{
  "norm": "layernorm",
  "head_dim": 32,
  "parallel_block": false,
  "width": 192,
  "optimizer": "adamw"
}
Rows from block 2 of a small masked image model, named by matrix and row number. Rows with one number belong to one neuron. Each number is 128 + 24 x the weight over its row's rms, rounded and kept within 0 to 255. All counts start at 0. Numbers have three digits each.
After each neuron's rows are labels from the 100 images, of 14848, where the neuron reaches its highest value: "top examples" is what is common among them. Only what is clearly more common there than usual is listed. The data: retinal OCT scans (Kermany 2017).
# fc1: MLP up (model.blocks.2.mlp.fc1.weight, 576x192), inputs 96-191
# fc2: MLP down (model.blocks.2.mlp.fc2.weight, 192x576, transposed), outputs 96-191

fc1.277:114143123119164123156159097156135117164119125145104130118148117111153119122119055113150133157139080136114089119152157093094168149112133142102133151147103107126136142122105113096096141139106136122153118114131130181162128156170144126165110103124209144121113148134120110148126110119132107119
fc2.277:146131107143098115074141128136115091165145133154112131148137122165116135132157111195112141133134133096115131121142079141138135122128094106176103091136125178147130122162129210158137124152077139142169160118150137072119144135136128146122151138119087123177112138108131117163091142132161148135
top examples: finding: choroidal neovascularization

fc1.249:107133142103098158133143124156138129113111136096133097116133104149149133083120097123118168124151134137125142098094156146109173123154078114066155144152120149129102146133136061144121121092150193107136121127164131144115133160133132138160119113137154132137143090149150128128142120135103129114
fc2.249:091140083123174131136136124151138173124152147160119158093089115099142085085098079139146088150122125138136114119102147096123138155116164137123126175126131126160107105128141138129101089145114158146121137165138103102110161112169114133147129152144104126164141111137169135150127131084132116126
top examples: finding: normal

fc1.573:082132153122151110165132113162147148092107122088169106136127122143123140112143160136115093172126088139107127124167124120131205140118124142124126099143110117106098122134123069122142154115137122115084105137101128147158151124128115124158117109124130137125111128163128122135130106128172135179
fc2.573:094153149136148106057171151123122102125116180144166167124132136128149110107132144126158104129125142113145135163141128127144115190138127158115103151129123117147113123119120076156105128181096144151138132150089113123137103133144113136086125126109098154116171139122103140128155118139074111109
top examples: finding: diabetic macular edema

fc1.529:155134101106154151083151105116151122131125137113161122139153125149163130115128143169118139149122126157132136105121099126147109140131092157143147097050096101095186153125108152101076108179164180109165113112128128164086111159147116127118112107120152142119131117089116131136140096121103084070
fc2.529:119127170091102212104133160103137162160117139121134161149145143136102128145137163129153097156146142147121153116140136140131132127154157112130146122145115144151123105147147112121091109107149155112118126146118131088171121166130109110083134162140143146177078164135131154107133168156162121176
top examples: finding: choroidal neovascularization

fc1.518:150132135145154124124147116154124162142131125152137131120152111123131136117101163152151091155108073130121155161102124113121132146167121135123133067127106065108110130126090116157111141131168148144125108134093128133141101098131121119090107104147086130123116145176126114126128110105120124124
fc2.518:153153111136107110123153141143144107111120140103147175103126140123106143104155156161079159132076085165142142135089094117158161132153122126157136107116148122111183139106146149114122116128160140121179118118139125175107129138109119121152146157166113105116135130100141101119128139101174102098
top examples: finding: choroidal neovascularization

fc1.241:160135120105135132120143121098140100132117111122179074115144116142126140111179120185080116119148142130107116118150122121125107147176127148146156073124113098107164140122121103131123145142077131132087120109135137180115139137091118124158127103123125118122144101074132121149099114115092114099
fc2.241:135134160182168133101097109178170117105120136130125136159141136140122150107135196136108153177108124139140132140142144167140112154151094134142099159082136115120149131142172117111109142138074131125151138103116130140091083114131129113087141141133098145144143184134064115158114132124171154125
top examples: finding: choroidal neovascularization

fc1.429:097136109147182082151148158086149086126108101158117044136151107150134097128089080121127119138147137129128127126125134164120139139170152134143145068149102156112126145123138108164117160162141143104089114120143142096118196095123139137163109112126081134141148147148124126148144112114143121118
fc2.429:089141101160143139077133155125126104145138150153128137119106130168146108088153110103116134162155127125122108129127172141081169143105107107116127159133131139143108132157126129156110085126101131146148097168121150121108115077130131106085127113144080133132113114158171129130146142108156100169
top examples: finding: normal

fc1.237:128127122091126118194155071119142171140130131098128120136142113142193107156147112123106183150127146148143134108134166114105148135089130136158141109176111094107135137131141104103119181136102107137140109110115126153109103043140115134121116096131109146121097120105121111142114107115152117162
fc2.237:113145112110111120151147129175104179126121145160121149128114122106141098118113118091106085118140140132140115131105124126084114140137143108133140107195159134143115092119092134153102099142168133167101114184104141086131133104160153184139131130122100159123128122144154132123173158145135108129
top examples: finding: normal

fc1.246:106137148129161113184142096113142179100098126148147154118146110112111131156106128187166114140140140140135107128155103105130076146106143137130148096155121130116159142126086158110076197109203116151144110142153113165143123113111114131140115113127105128111125135108085114126148113133084101147
fc2.246:138147079096122103149122115187106153161133159120178094113141124155097095174108114163145140092108144130100136121168177087156122155156100133133085190166158120129096124109131149107104112145125126107079164128162121122136125122110117127155118143095124154123117149147129137123099135156107105128
top examples: finding: normal

fc1.313:109139115147171136101157159136120142125126119169152123101145116145134117169102129140162102140114103135148126150133140118121132145157142165102138077082105148112135140136111120124090181177158111136115101125122107143171149081144128119096101111105107119134124120161095105138089097109126102101
fc2.313:149154115124149161112150125139138119095143156149073181104113126086162143149117170116151150136130131125141121140125137126118106162092143144096155119105107169130131121131121092159151120170090142126146153107102126118116101143180128118163125140107126115125116114102091116138120115104086140165
top examples: finding: diabetic macular edema

fc1.177:092134117132152159176151127127131138088118120141146114101143096138141115197096089098116089141107110133133135129143213103113125144116175143155135108156107160128103135118139147084113110146114117137132113123145129157159165103110123133103112112098121133123150108150118112136120115111145126141
fc2.177:134138153126182083102120127157116121133088153139112141119123124113135127104148130073133132118112139161133102141113145097147063131112141113133169142152164117123124116119142065165127130117120129121178093147144145101179131128137158135132147137115116136132128136115151108099139147125151086150
top examples: finding: normal

fc1.506:150139168136110149139143091156141170073152130150137151107145079070164131116125130133096086136131093140115124135115114129135085147120133119148142133115109090127101126120086094120125151088081104117159120109149134148099139164122121131141121108116116137135132099105132109136121117124145114122
fc2.506:108158155133165158168140123145112154112154173137153100159135127137155104158102095091069087085124141124134105129164166080100129156135157127121121158129114134122104136119127110153129115120169132102074136145119117185158131117116118128133150152115106151133147120124144120121169115127115109087
top examples: finding: choroidal neovascularization; finding: diabetic macular edema

fc1.464:144140127087153087078152126148162133161094117112103141167132135110159131138080123130117160131148157134136099115096096123129119136094126160083140116173119125114125151115114153094124188129135150095110115146095142136135128092207126144152102119119175110126131119166092117129131107138116102131
fc2.464:120124144097132101110145165120130143090111127153069152137115110149073147149114142111148139150138115134157131139100115088099098131110149146089121128134087128112136134121104136115130109162090131147118121135170113121084165140189123146152147115137091128100120124142118100106147126115160136130
top examples: finding: normal

fc1.206:147139130157131139143144074108150216168115118138171128118157125122092142116173132151140129180137116114125120145111086125103118144129061134116120155147109105105139140138122103105108156113106132143140107130154138164097124079169113134124106091162099125096128082109111113157172098101130097099
fc2.206:121140138102094188100149137156136133115133128136121126129124149058085132145068140084132133130112125128138124155134172095148147133158114150119167071120137158135129127135120094103143135157122123129103137093134133130178140135131122133089117150117094103150116188145132128138141143122159121098
top examples: finding: normal

fc1.394:155140135104175160139147138102141115163095131131162098151134125179077132169124092212065117143175102125117098088148138129106169140123130108147124076186106141113095125130131102129108162106124137151071115149088148126134154169109133122147113120150142131093130102094131121146119113125146129116
fc2.394:161113137111133147120117121131149128141102145098159131126137145121109151055117151055161099117113150176126141113117121139128132129128105133162116129137142076124139152116166085068134111115143150146117124146157123141202053140167150152124130116137139161101136151120135162131114143111099115189
top examples: finding: choroidal neovascularization

fc1.103:126130137089111138129155159143134082136125130121139105130140121095135133101123137255141121133116109134127124013118118092108155138127149126173145120123105126120134143130108113150106110119124124125141117127149130128136118130121129129119120115117106130115058118104135124131135112124144099120
fc2.103:109134146138116111155125131130118128128122145104129103137125137140159124091143119101127161117124129150128138153120140105122059165160110114090174108118124152143072123135124137117131160101127110127138132104097135093127185148131122127120136143116129124150199089128162137139117135104054126142
top examples: finding: choroidal neovascularization

fc1.180:083129102219147110178143140094144112094122139145159154154127114084151112101154126148115170153105149145121127123067108129115157134149129119118140137119120101125098123135136120103126108129111115144195119135152134132157162111108125131143116124093097120146125117129126125148139121117185123156
fc2.180:131143146114137194149177119111108150136155172130090145112151126067132139149089136093108158140152088092101138122124115122168154140141124157134159091128132163130146142145112151134136111127119072104167130138117140127152115139166139124116132119085148113112101128141113129124084117139185125118
top examples: finding: normal

fc1.15:138136119136123127139142131090114115116118128123163132110141130106145105107224131188150127160111079138108134078170113139131138151090122121093186104123111102124132134149140149110094114114126168083137121127164150154118157169120149123122118103139124132067127117085116145124145111140083092086
fc2.15:130135098129162164123127128124094161147156144147088119102124112149093114132137136124139112093134136089128116094167218099125154124092138181121081166153147145131123115159101121143137150123118136138118125154142112146166105100093083114133143108150107129096068181148140116119061134132122157161
top examples: finding: choroidal neovascularization

fc1.121:111144135127148172118159112104155115141114121084152116136165117135113110151139135126100140151128128125131105112116098136137134149133112131141140109152105116117111134132109069164102170087080117118105101122115119163167153145140124137151121085133113118112120050117088114166141093120181116119
fc2.121:135129099097141099135117165140173142149101128111161126155136152121128141130075127093165116094108159140144100129117092151125090147100120142159082164127120106080127168135152081112133138136199157118084118140139136105180084150152161122127138122134133121144151125105136108146100114132127098139
top examples: finding: choroidal neovascularization

fc1.131:166141152136137142118143132135146152163117124101155051131119113157148138125183118163126117131151121122119108117173108100110161148130148129124159139100113155102151143137137132145096117148128162149079102134157161122104143129101133113113109111175051140125139124129146116126137114131103100104
fc2.131:150108118118160153125127127101103095130146129158131113156124096129109129157144098158168070118151114106115107109161145131155157120143149115110104153099162168164086102154129143133088125141130130129162113107132104134183132149061099095105137115095119126128085140108138135120098155144161130144
top examples: finding: choroidal neovascularization

fc1.243:138128153108084135171154146106115113143114119155100108105145133112137136094112126164200147147072108147147119117118160089084143137101101119082136123077108067118146135126133136115108105137168168129164135136149137106114112145197115132110125125139143124100108144139101127143140128127092107122
fc2.243:111170137122120126107157127102132122160108185141142133138111139158110133125152150128145058126115144118146103126156134140144148160067087156118163093139136124141167133119122125114114140122151157139097116140120133161183071146115112128112128140148147118131106085083098112120118105161158124134
top examples: finding: choroidal neovascularization

fc1.307:117134143173121140134150130156145138135114127122097132107137075176165080077094151072118145147153116117146138143080130155130123133193111139095131133177104129124136145126138099168113100150114171138109114124088109132120141128175130120146107107155100138096098118180136118151148105114124114103
fc2.307:089139067107104104145099099157143142119133136135132126106113127139065068104066127080164128116088150154131127124133097099118122166181120106167131129110132166135158110105144138150113141156107167147082174108195123134119140133136119142152121157117090144169131172136158131138140134115131148148
top examples: finding: normal

fc1.478:111129137121162108147128146143123109168123125124103088127128132172132146191100088121133136139118099126129118117110205107088137134089137109138129131119108150124104117130119138123109112125098092096113122124130126099152153115124132116115127115152119127121142130145122124134127119116113113118
fc2.478:142139161177116135143134091101135103121130134141188099138145122146143113145150178091122112131165164078130122140133116096119126147166130132127175099134109112117161118127140082152127165082169170134152126128098114111151116137121134113128143093129105122093151089090105121138085124171160114129
top examples: finding: choroidal neovascularization; finding: diabetic macular edema

fc1.186:152139135102119179114155114115145126139138124059156146105138100141113129104103107109115085119104133131136106060129140127139110134153123166147162121125125117107166124117134102146113136094153122137115103147183138110119145148168114127144123113126072139144184115131125109130135113145143108082
fc2.186:146162133140128109143113136160189116131117165125141115152127157129109187127154176119149140179119093166134127140120178205147110167135124124129121125114199129110106131130173084125115153128091123165110100159124169136120156137124146123087124143135171156129148156157136130124122153146155169086
top examples: finding: normal

fc1.364:168134127100153078099141140154144131137140122120142180162140122161169095107091178103133147144144144130127130074125113144159137133119148128109167129174127116113126133114128149091119109146132117084156124117121132165138131147142169134123115111109184128107147137147095126157154117114139098091
fc2.364:125138092138160152078155153124104110137133160146134113144131093127127091128124109169135163085122138099137106113152116118148110151134137147156124150159119149141140131147130229102125130103092181146160138128157102101106134148101102136128117110114096134124108144153150125149070129123142118184
top examples: finding: choroidal neovascularization

fc1.252:116121141133149103123142085186140181109125122157148099096144142098151162107121095143136127143109069132124142135127159131143122138150137126134136057116104084112139157121151091184109147122141127111153119116154128141085182114150140123151106116121103131143146149160125115133143112149138109118
fc2.252:112132150059130113091134167081147101111138127144101179113122144141136132142155155050110190130120113142126129111137125128139119132157115149118125156118138154139089138129133160118129096151149117116100113140166140092150166040117138125147136139118110126136110077127126132143114121121147117151
top examples: finding: choroidal neovascularization

fc1.207:157142147137140209108147113156148149161081134142158120119154115190112164128108090106140108167152121137142132163121074145141167143099085132109129081145107147116142148126098147135100170145177123149126108118144127187109146124162149131107108107109139118094102123155114117139175107124098100103
fc2.207:157098091128127148132160108148113121155142114101120170104116141122145165129116127115141153147141095103141143123103138151165137106130138153101095183139152081114116124093079126127140109117134056161104117119082139148135113125150140155087127105100127093122109175137105109139114099107132132129
top examples: finding: choroidal neovascularization

fc1.29:164137130143117179106137115120149133171118132149165136144137116111128119128144083128137113108157142145129109138126107180112183140147146123117131117129119092115165139118148109089110148125149127147139112132165126167101120186151142129106131134153130131134108138148147107132123121118141117119
fc2.29:152129096126094178118113132114136092163110161111169084145132117144146113147174122115171058099104157128134126131150101118173145151072121143131126103153137126117099126120133083134132113135185129116129138130074115135160098146142106144100148125090121123115168141113123123130075143135099108112
top examples: finding: choroidal neovascularization

fc1.278:128128142175178177186141069089133141116100120088146124133140122150101122146098123132073150128121110110132109166127167126104139153123110130093159077149093140102114137122121089115109156128159159138150094121127137175108113163127127115115109106141179136131114101150101117128122109124136111161
fc2.278:116136106112174124084130170127115164137117158073123161111119138116107122114112150137128126069119149154151112125122147118124155147153113140129160116162144123139131147140136115121128135123131102122146116138105152131149086140111150135099118135170169140132098176081135129115151139145096100101
top examples: finding: normal

fc1.443:107147116080115113159152125157138121112119125112153131128144107153192119107174161228111147156125101138119141069149154127101092145113160131143176140118120103100123140123127094155103117110075140145120114107164140144127159158138150130120117102114101143113097104106107112132132111110124101091
fc2.443:127132090110180115101146128156115118092117142123105156111137132139091150175139160154146157136100084129138139136137127154149155138141118142126032179135110137128148137147130186135109115172126108132098132110153125148127087137116131124149119104093156126122082150145109122118100134129163115137
top examples: finding: choroidal neovascularization

fc1.428:135133127136151204112152146168155161122134126122133130126154104096148131110162162105134164153122131136125128120105111092129114136135138136124135186100111124122100136124097140126128150115146130141178115132157127156173166154077139131070117112137137137122112092165106133142145120126133117121
fc2.428:121134163087142137093141124128142160090135157182112148126135116161095123132100170089171132157113136110116124140144066104116120170124117155105124143085083125131120138130149129151105134168124154102133153085173094131145113159118091099143148120125066113140121118111096128152112105109170122095
top examples: finding: normal

fc1.494:121147171127144115108138167163136112107141124121146100132121093157126145121100161125114117162116129145145137116149077095105120140152111138128132136133132119135196134113114124135129106084134127129121121129133147134086147173186141134111093115154142143151132132134147134125160118130169119157
fc2.494:130154131110104162141149125122163120152145146158125148118093139134119135061104118126150175137127135131165123133104068089102140170151113105158087180131122155129137123143112135140126197106087134179095138096121137127151098126124115126109127131177115111132133137138137116169112134122066124110
top examples: finding: diabetic macular edema

fc1.559:107131140132122143202165122138140159158099129147118116126145094126138086113143136183146179139135139140145123122120062129101116143171168135130144146180121136124141153134108112152110153125142162140130120133129129167152139113108108132128112111164074144122097113128092108141182114133108078109
fc2.559:164116063093122112136100140169099148139145146133135164138109121079095114128086104129131158129134109130116125133154200135123137129172111101117093136119147140131154107126125087162119125141175134116113127111187115109131118082119113117141103117128124148136086167104108159114144137138155110155
top examples: finding: normal

fc1.248:122122152103116109138156150114148132109125140075170160133141101098160101086170147152152156144087135142122124076098136153104189131146116128082165110144108139119105155138128105136109102127129143150145123129159128102153135152131121136113109100126093158124152114165152130129138114121154104088
fc2.248:116129072160118136118117108126127129092132112156137118120103103132095104121127145102133129142124103128120119124134191127130130137142144105156107143133145126157131086125117136132070131136111117174118125143139104142141081108118108131131142148133086150115098177140141150113146146141157122171
top examples: finding: normal

fc1.293:125139159151166108115130102150122154114121137184123063126147112142113112169083143074142126134135134113117104160139150105117126138162102111135132131114115112126162129137106111125114148102077121127119117108074144161079150139114106119124122109131108133131151067115136126138111118099114122134
fc2.293:129153124147113111162133125161153115122125173122117108110133119126142173123156098140155167142139100153132130126156180100113077175159137139140115104127138154131073129122112168119103141144083121117111109112135149078152100117139071146106127128184085138151119159171105129120137124142147123163
top examples: finding: diabetic macular edema

fc1.501:107136151132147142110146129121139113162111124170137122143134123098108137149117112191137122147135133127137117056118076137127139144124136120155124099161116144123134137127132138133113141129202176123133113133120130127126118163145128128101105121131128133120028143125119126136172112131190108108
fc2.501:153156158135146121145127142123150118146118168091128122102123127132162118104135119070106175126118132137125137157120170114140086150154125126113179113133114115104115145135126129112136153120107132119136135132140127118148196140136130116110142138130103124109227125118141129114099130140074109120
top examples: finding: choroidal neovascularization

fc1.72:112140155133127124140136114135150109100107122161124133131147133125142133139154146164105117137070103138125161137097121132078109139105079143117158049123111176107159153118107128117099133111169147105130107132168111143129165169183116136147108104164202133090113092140124128139157105123124118145
fc2.72:160115071122134147080115144118109142088126130142089123105112128091148144129185133154136126078120163124145113117121133087138108112079123153154106155133124156136137159135154151119161110127133131135163117102146096139118078161115127140082142112095153118118114142142106127116102109137113142173
top examples: finding: choroidal neovascularization; finding: diabetic macular edema

fc1.82:094126133105147141125139117144129112059130118118103159102146140183136110117094125155178145164113114128129120109164101148125121136116091125079146095092099114123151130110146097101109112194155131089119115121101123142064129116149117122110117111129150136113070116185113128126157105137062105125
fc2.82:106139193137135123086134111072127101138146152100145118134096111122099069147139133111102138124130157113136103133148158095101102158180113110127112176141126102129136112129114127107114141055087178168137123174148127174119128130094131117130137127129158123107160107140137142123108137142152125107
top examples: finding: choroidal neovascularization

fc1.247:121135156122171154141153130114137123128124123114119153128139103192114123152087138126133127153133109127126126152142127137115157137147090141135148126143105149122070140144115142122101130098099113088091120131095117124185179084043115126189103106132127127119138073098072123136133114133114109109
fc2.247:134146152086179107094137118133143169124134150137097178101126121065124121133124126129159187134115122145132125115102161133109137144155118122083082134119115089117159138134131109102127139122087138125161134112182133123091134081100134115157119131165173123119087181158133120127134122119128109113
top examples: finding: diabetic macular edema

fc1.327:127138139130131167108154071129151108085107127133136101120160105106178128128135139161120129164117101132141137088129095115110140142170104128158157102120095143094098142114098093135099106104141150132160116114170140150115179168145121132132114111128178133124097064131089112141163104119096092114
fc2.327:130131161095136104079125152069148093115132112162075093126139122127169127126130156143168126156134113111113141114126140136115167111115146139136152079097100160118122153147137143118136110123096149127082152112075122157116137131136134120109119099128147120102107115157098121135123116109175149147
top examples: finding: choroidal neovascularization; finding: diabetic macular edema

fc1.330:145139150085112142181165104177127179128109126096121091131135101149161117107175132154126135159145123121119162114133097108135134131149114138054131212128107121133148140136124104115113111100126128095131118117139126169170083109117134120152120102144136131127092088128147116132132121130092120106
fc2.330:101163137108116146113153130144144171105107150146116110104107144070107124123091126143109111110110168152166125123085102115118129158122130128162188057138148124124113138114146162144135121131151144149140105133135135099103170095143139148124126128135083133152134102182124110111125126121188117091
top examples: finding: normal

fc1.400:147119143101102152159142117101150107131124110137126145141134098098150117134122124163137182136113136128142129130091134162115132131128164136061132163152111103120129133133141105071106146103153151118171123127147126177086110197190124120119124103135124137125137135149139109124153113123126113098
fc2.400:135113125167121125123132123147124125092124130137146059113150113140128144094158168066167061124116097094115150133115129121132122137183134150150124144113091122129115131117124130127109138142161137105104168081108103137170114145126111131115134118133089151114119106085108153145113123129119151150
top examples: finding: choroidal neovascularization

fc1.349:098127157095153163100160134063150103183101124140103090119159133173152118119103136132135154125126108135124105110118114127128150143148102128135146115188097159113094145138119154137096171131129163087094108126124134161141118159122127140109110107154122130078134098146072112138119095138085110103
fc2.349:121126064099096097128135126175112165108130158087165161127143136083087151137103177112124163101109129138119126119161181105105128143109088128067084152124120100138170144123126128112119136106155127126164122116212123108129164071125142123164131112122134147133095150184183147146158128115170105160
top examples: finding: diabetic macular edema

fc1.133:128123133130169106131148100126153148153105131112130112105155141209113144138122160117155156131108108146137116138137154104103167146160121120111137128139097128113100131119114121126101154128101159108106110121125147106089103183147125123175115104154125136125140115098095129137097111128111115110
fc2.133:111148138113205181069168106137106141111144137162110128106130143103107132153159172144118150093135140128137130125118140103152154125087142135138143143153140104132160129138109169137124167095094104133144132120132153174155145105092110158140139133110115122101118109127094134113104129150155126119
top examples: finding: choroidal neovascularization

fc1.227:084139146157170116101144129110139158144128134193120153102140093108092121151086115118181090129115082129126132163129108121088149141124119136137127104116093114122118145133138125130098118144220147099130107129039121133080126114120151118094117118144128129104088093150133121142156112125154110160
fc2.227:133177197156131103151137121124134129132109184093136105119118129134165103113120123105113162127127133126151116131134157133131109189137118116136173101132136108115147118127125079102116140079122126112123105147146144128134176149119113111093127121169152119120186101125116128091135121170105100103
top examples: finding: choroidal neovascularization

fc1.563:137144165164113139161139136150157166148106115150177107116132110093108120091117103105122139115095152133146144129110155101128117149120112152105136104145116119113149149118123157081113206136133126120151113124159123104091106178176119138137116115127128134144108155131142114134136111125083114141
fc2.563:078133126157108108116118076148136141171152116156140090119133109128091109133109115118152145091125155114076113142141170114108138154128117118164078143160127130134128125162114160123106147088096159151130167122141140159124120101122121101123119174077128138156128118149127107168102153113142124160
top examples: finding: diabetic macular edema

fc1.423:145134123157131120098150071157145165160117122134184143145156128103120131123143090143171121146155137139109137128156185142097171146110089133139133121137109128119094136139126125108091145104168137152152103143114130134160107150174137130190101107167116135117107115091152124131140089131142118162
fc2.423:142120136139141098154130152136151099108114121147110165119119129097151122145116131090107137143078126152129108115095086135152107139076166166140169068131128117121179147126162088132134179219083149119120122123180126102162137080120162112128119137113137125114123161117118084147116141105158114118
top examples: finding: diabetic macular edema

fc1.154:143132110176141135135144131163147125209111128122155162102143132104164136116151062111106111134147137116137127124135100110112137151092099137093147121142110120100165142125122122105097156145155111169162098138158139157159117164167118131112110108163139139116107117136141132144104112130093097152
fc2.154:161117117114102112101120113113113095129135109118061138118124119175112118142133169085088092096129118098127121120139149098137138104155114143162099168125114151114114123123101182163139113102113169135146134095133089104138094121087092122140146109104088116094087115129127115133087116145145142178
top examples: finding: choroidal neovascularization

fc1.302:143127135116137121110153106172146163116114111124154098114142105125147157107101091144160112185113070129125133139140166150107135141133127136132134097100103093110151127120116119145101150111142183131152107130134135172109143145153122121140121110148131122127145135115112107131149111124134102138
fc2.302:130111109125077090131134111167139126127134147139120152123154135164115132147101095158122140116112126172119146124151148134139113141080122170114132110161127124110153176088150110147111139147138122100141134120113138120118139111137117159133116130114106159107149124190137151114141124116102105159
top examples: finding: diabetic macular edema

fc1.283:167134123127149140106128139198143159136150122135121154152135133120147094103162160173129137162149098126111131108137133166113173150112079125132148052125124092118156126115126143119124103185094161135134117121130129147111161109167122135154114119160096122114142097103148131144170115148144109098
fc2.283:132137168051157153133107137094139116187123152145130118118122126087101145088151136121154100140116108131105151118130162167147130148152127112098145149115139124138067104112158155126111155128111130115190135133094128107197090138136125125091157148150130146112093156136118149100122144133159122133
top examples: finding: choroidal neovascularization

fc1.359:109137128142143095169134117098150141068124115145102154125149134162162133149085108121148118152120097134155161121133127161142098143103147148132148115122120122115142150120145150166139113092203162118133117115049108185103154098091132131147110136171142163113102136170100127129141132151111129140
fc2.359:115131111130137110117140077096143089118137143114166088129169161142146176151148140136164132138101135161104161131165102140163138147126117193159133168075089158101145159124137146142134132117125095097153132091135127143131106120109110101138136135102115079150143127129095122114116091099132132149
top examples: finding: diabetic macular edema

fc1.22:159134155098121139163156119114123138157120127085158120146147127169071156077146081125139102132127131134149152113141171181102115141140161134058157178113120076117113142124122101076110177119136148097129123112126139156177125174066141132096120129160152130134092130129132124128139121120127111127
fc2.22:137139169104148165143151118105111118125148171164094149091141149095136160110091155141150118133142116099128136138137189113132118173170125143119188067121090157128103119144123162148125126143071076117135130090093124122115138137105109125083125127110132112162114131130076122143109106120169118124
top examples: finding: normal

fc1.253:132127116095126161098155121176115164140124130116136162126142147113125146061139144109188125148144128131124134129123095149131171137173120136096126122095113085120128145121109135120112168171113077130112130102112128212099153112154118123099132120146102130134107134139120118136140113115106096104
fc2.253:136160153134087133143128151084150099160116148118140105103139130113133130111117102118100136125127109093135151140108089138156125164122114126120164155123116119124118111090087136108126132093156092115150171123084133149128134183152108144088143132127089112117155136115095118123118099168164106137
top examples: finding: choroidal neovascularization

fc1.184:144145121164151137119147105116139137114107115110173126110152122144119125122151078142118104126122130124131137127132179163113100135102128111175166097116097045110093145141100118134119165117100143136141110126142137122052120131118109136131128135142094140106135138087106119131160104103179110094
fc2.184:133144108114164142104128139140136114154131155115073169094132128103178154144132075141092132093145096132131143125121130145136090133077125162125075153136126177140076143137176142097155124154150122094121123145133125134136132130162126108142156151139142114104134131109113113092113126136106166101
top examples: finding: choroidal neovascularization

fc1.331:145125150171116162100138117087123116156132129118116148136130128108120133063131145104193129123141130121110117124103124137092150126170102134105139131131110090114143134133119116132129103135130122092116129131141143199161121137167126117100131117136120115097101118119109121139127119109106118157
fc2.331:140170106105114129135151146131127109132109169120121130103102140124144097151141146143142106121115147155163113133093117120114133185065143117101122124157106128091111149100131126115144128103169116125098110147069156202120142137165149136140127125138178104118174132126167114120147124121098057075
top examples: finding: choroidal neovascularization

fc1.100:177132123184169159117143126144125169179133114149150125122134085099090151182186120177136101169120140112129094148101102126159091144178136123141140135057108083118148149132103154110111117133118121129132107124101144124062139112133132117098114110123046141099121135140137130119101111112157097081
fc2.100:114129093081136075154159101175129107149148141139028090131135127115189142163136114151098187140109117136120130118148082134151151149178102126118141120108135123131156128129163124109112115164106140093065152119168127143113117115121150113135111133122141126121100136086130121132126127135117117170
top examples: finding: choroidal neovascularization; finding: diabetic macular edema

fc1.26:152125140106145113117147114107139083151115127122142097102161086140126106153090128083125125124106130115126063127125140149100139141155144124165142131140102123101132141139105076129108151092132118155070113120098142141122144095123105112112131107150111160102148106112122118143131111114069115115
fc2.26:140166087144093102140132071108149131113121185155138150102113120098094127111116119126102130139086103142160104137133122162129147207150186140154156108094122123105092149139136147147097147149116114110105103135160118150145160099070113102105117124132113129121135134129120138117118106115112089131
top examples: finding: diabetic macular edema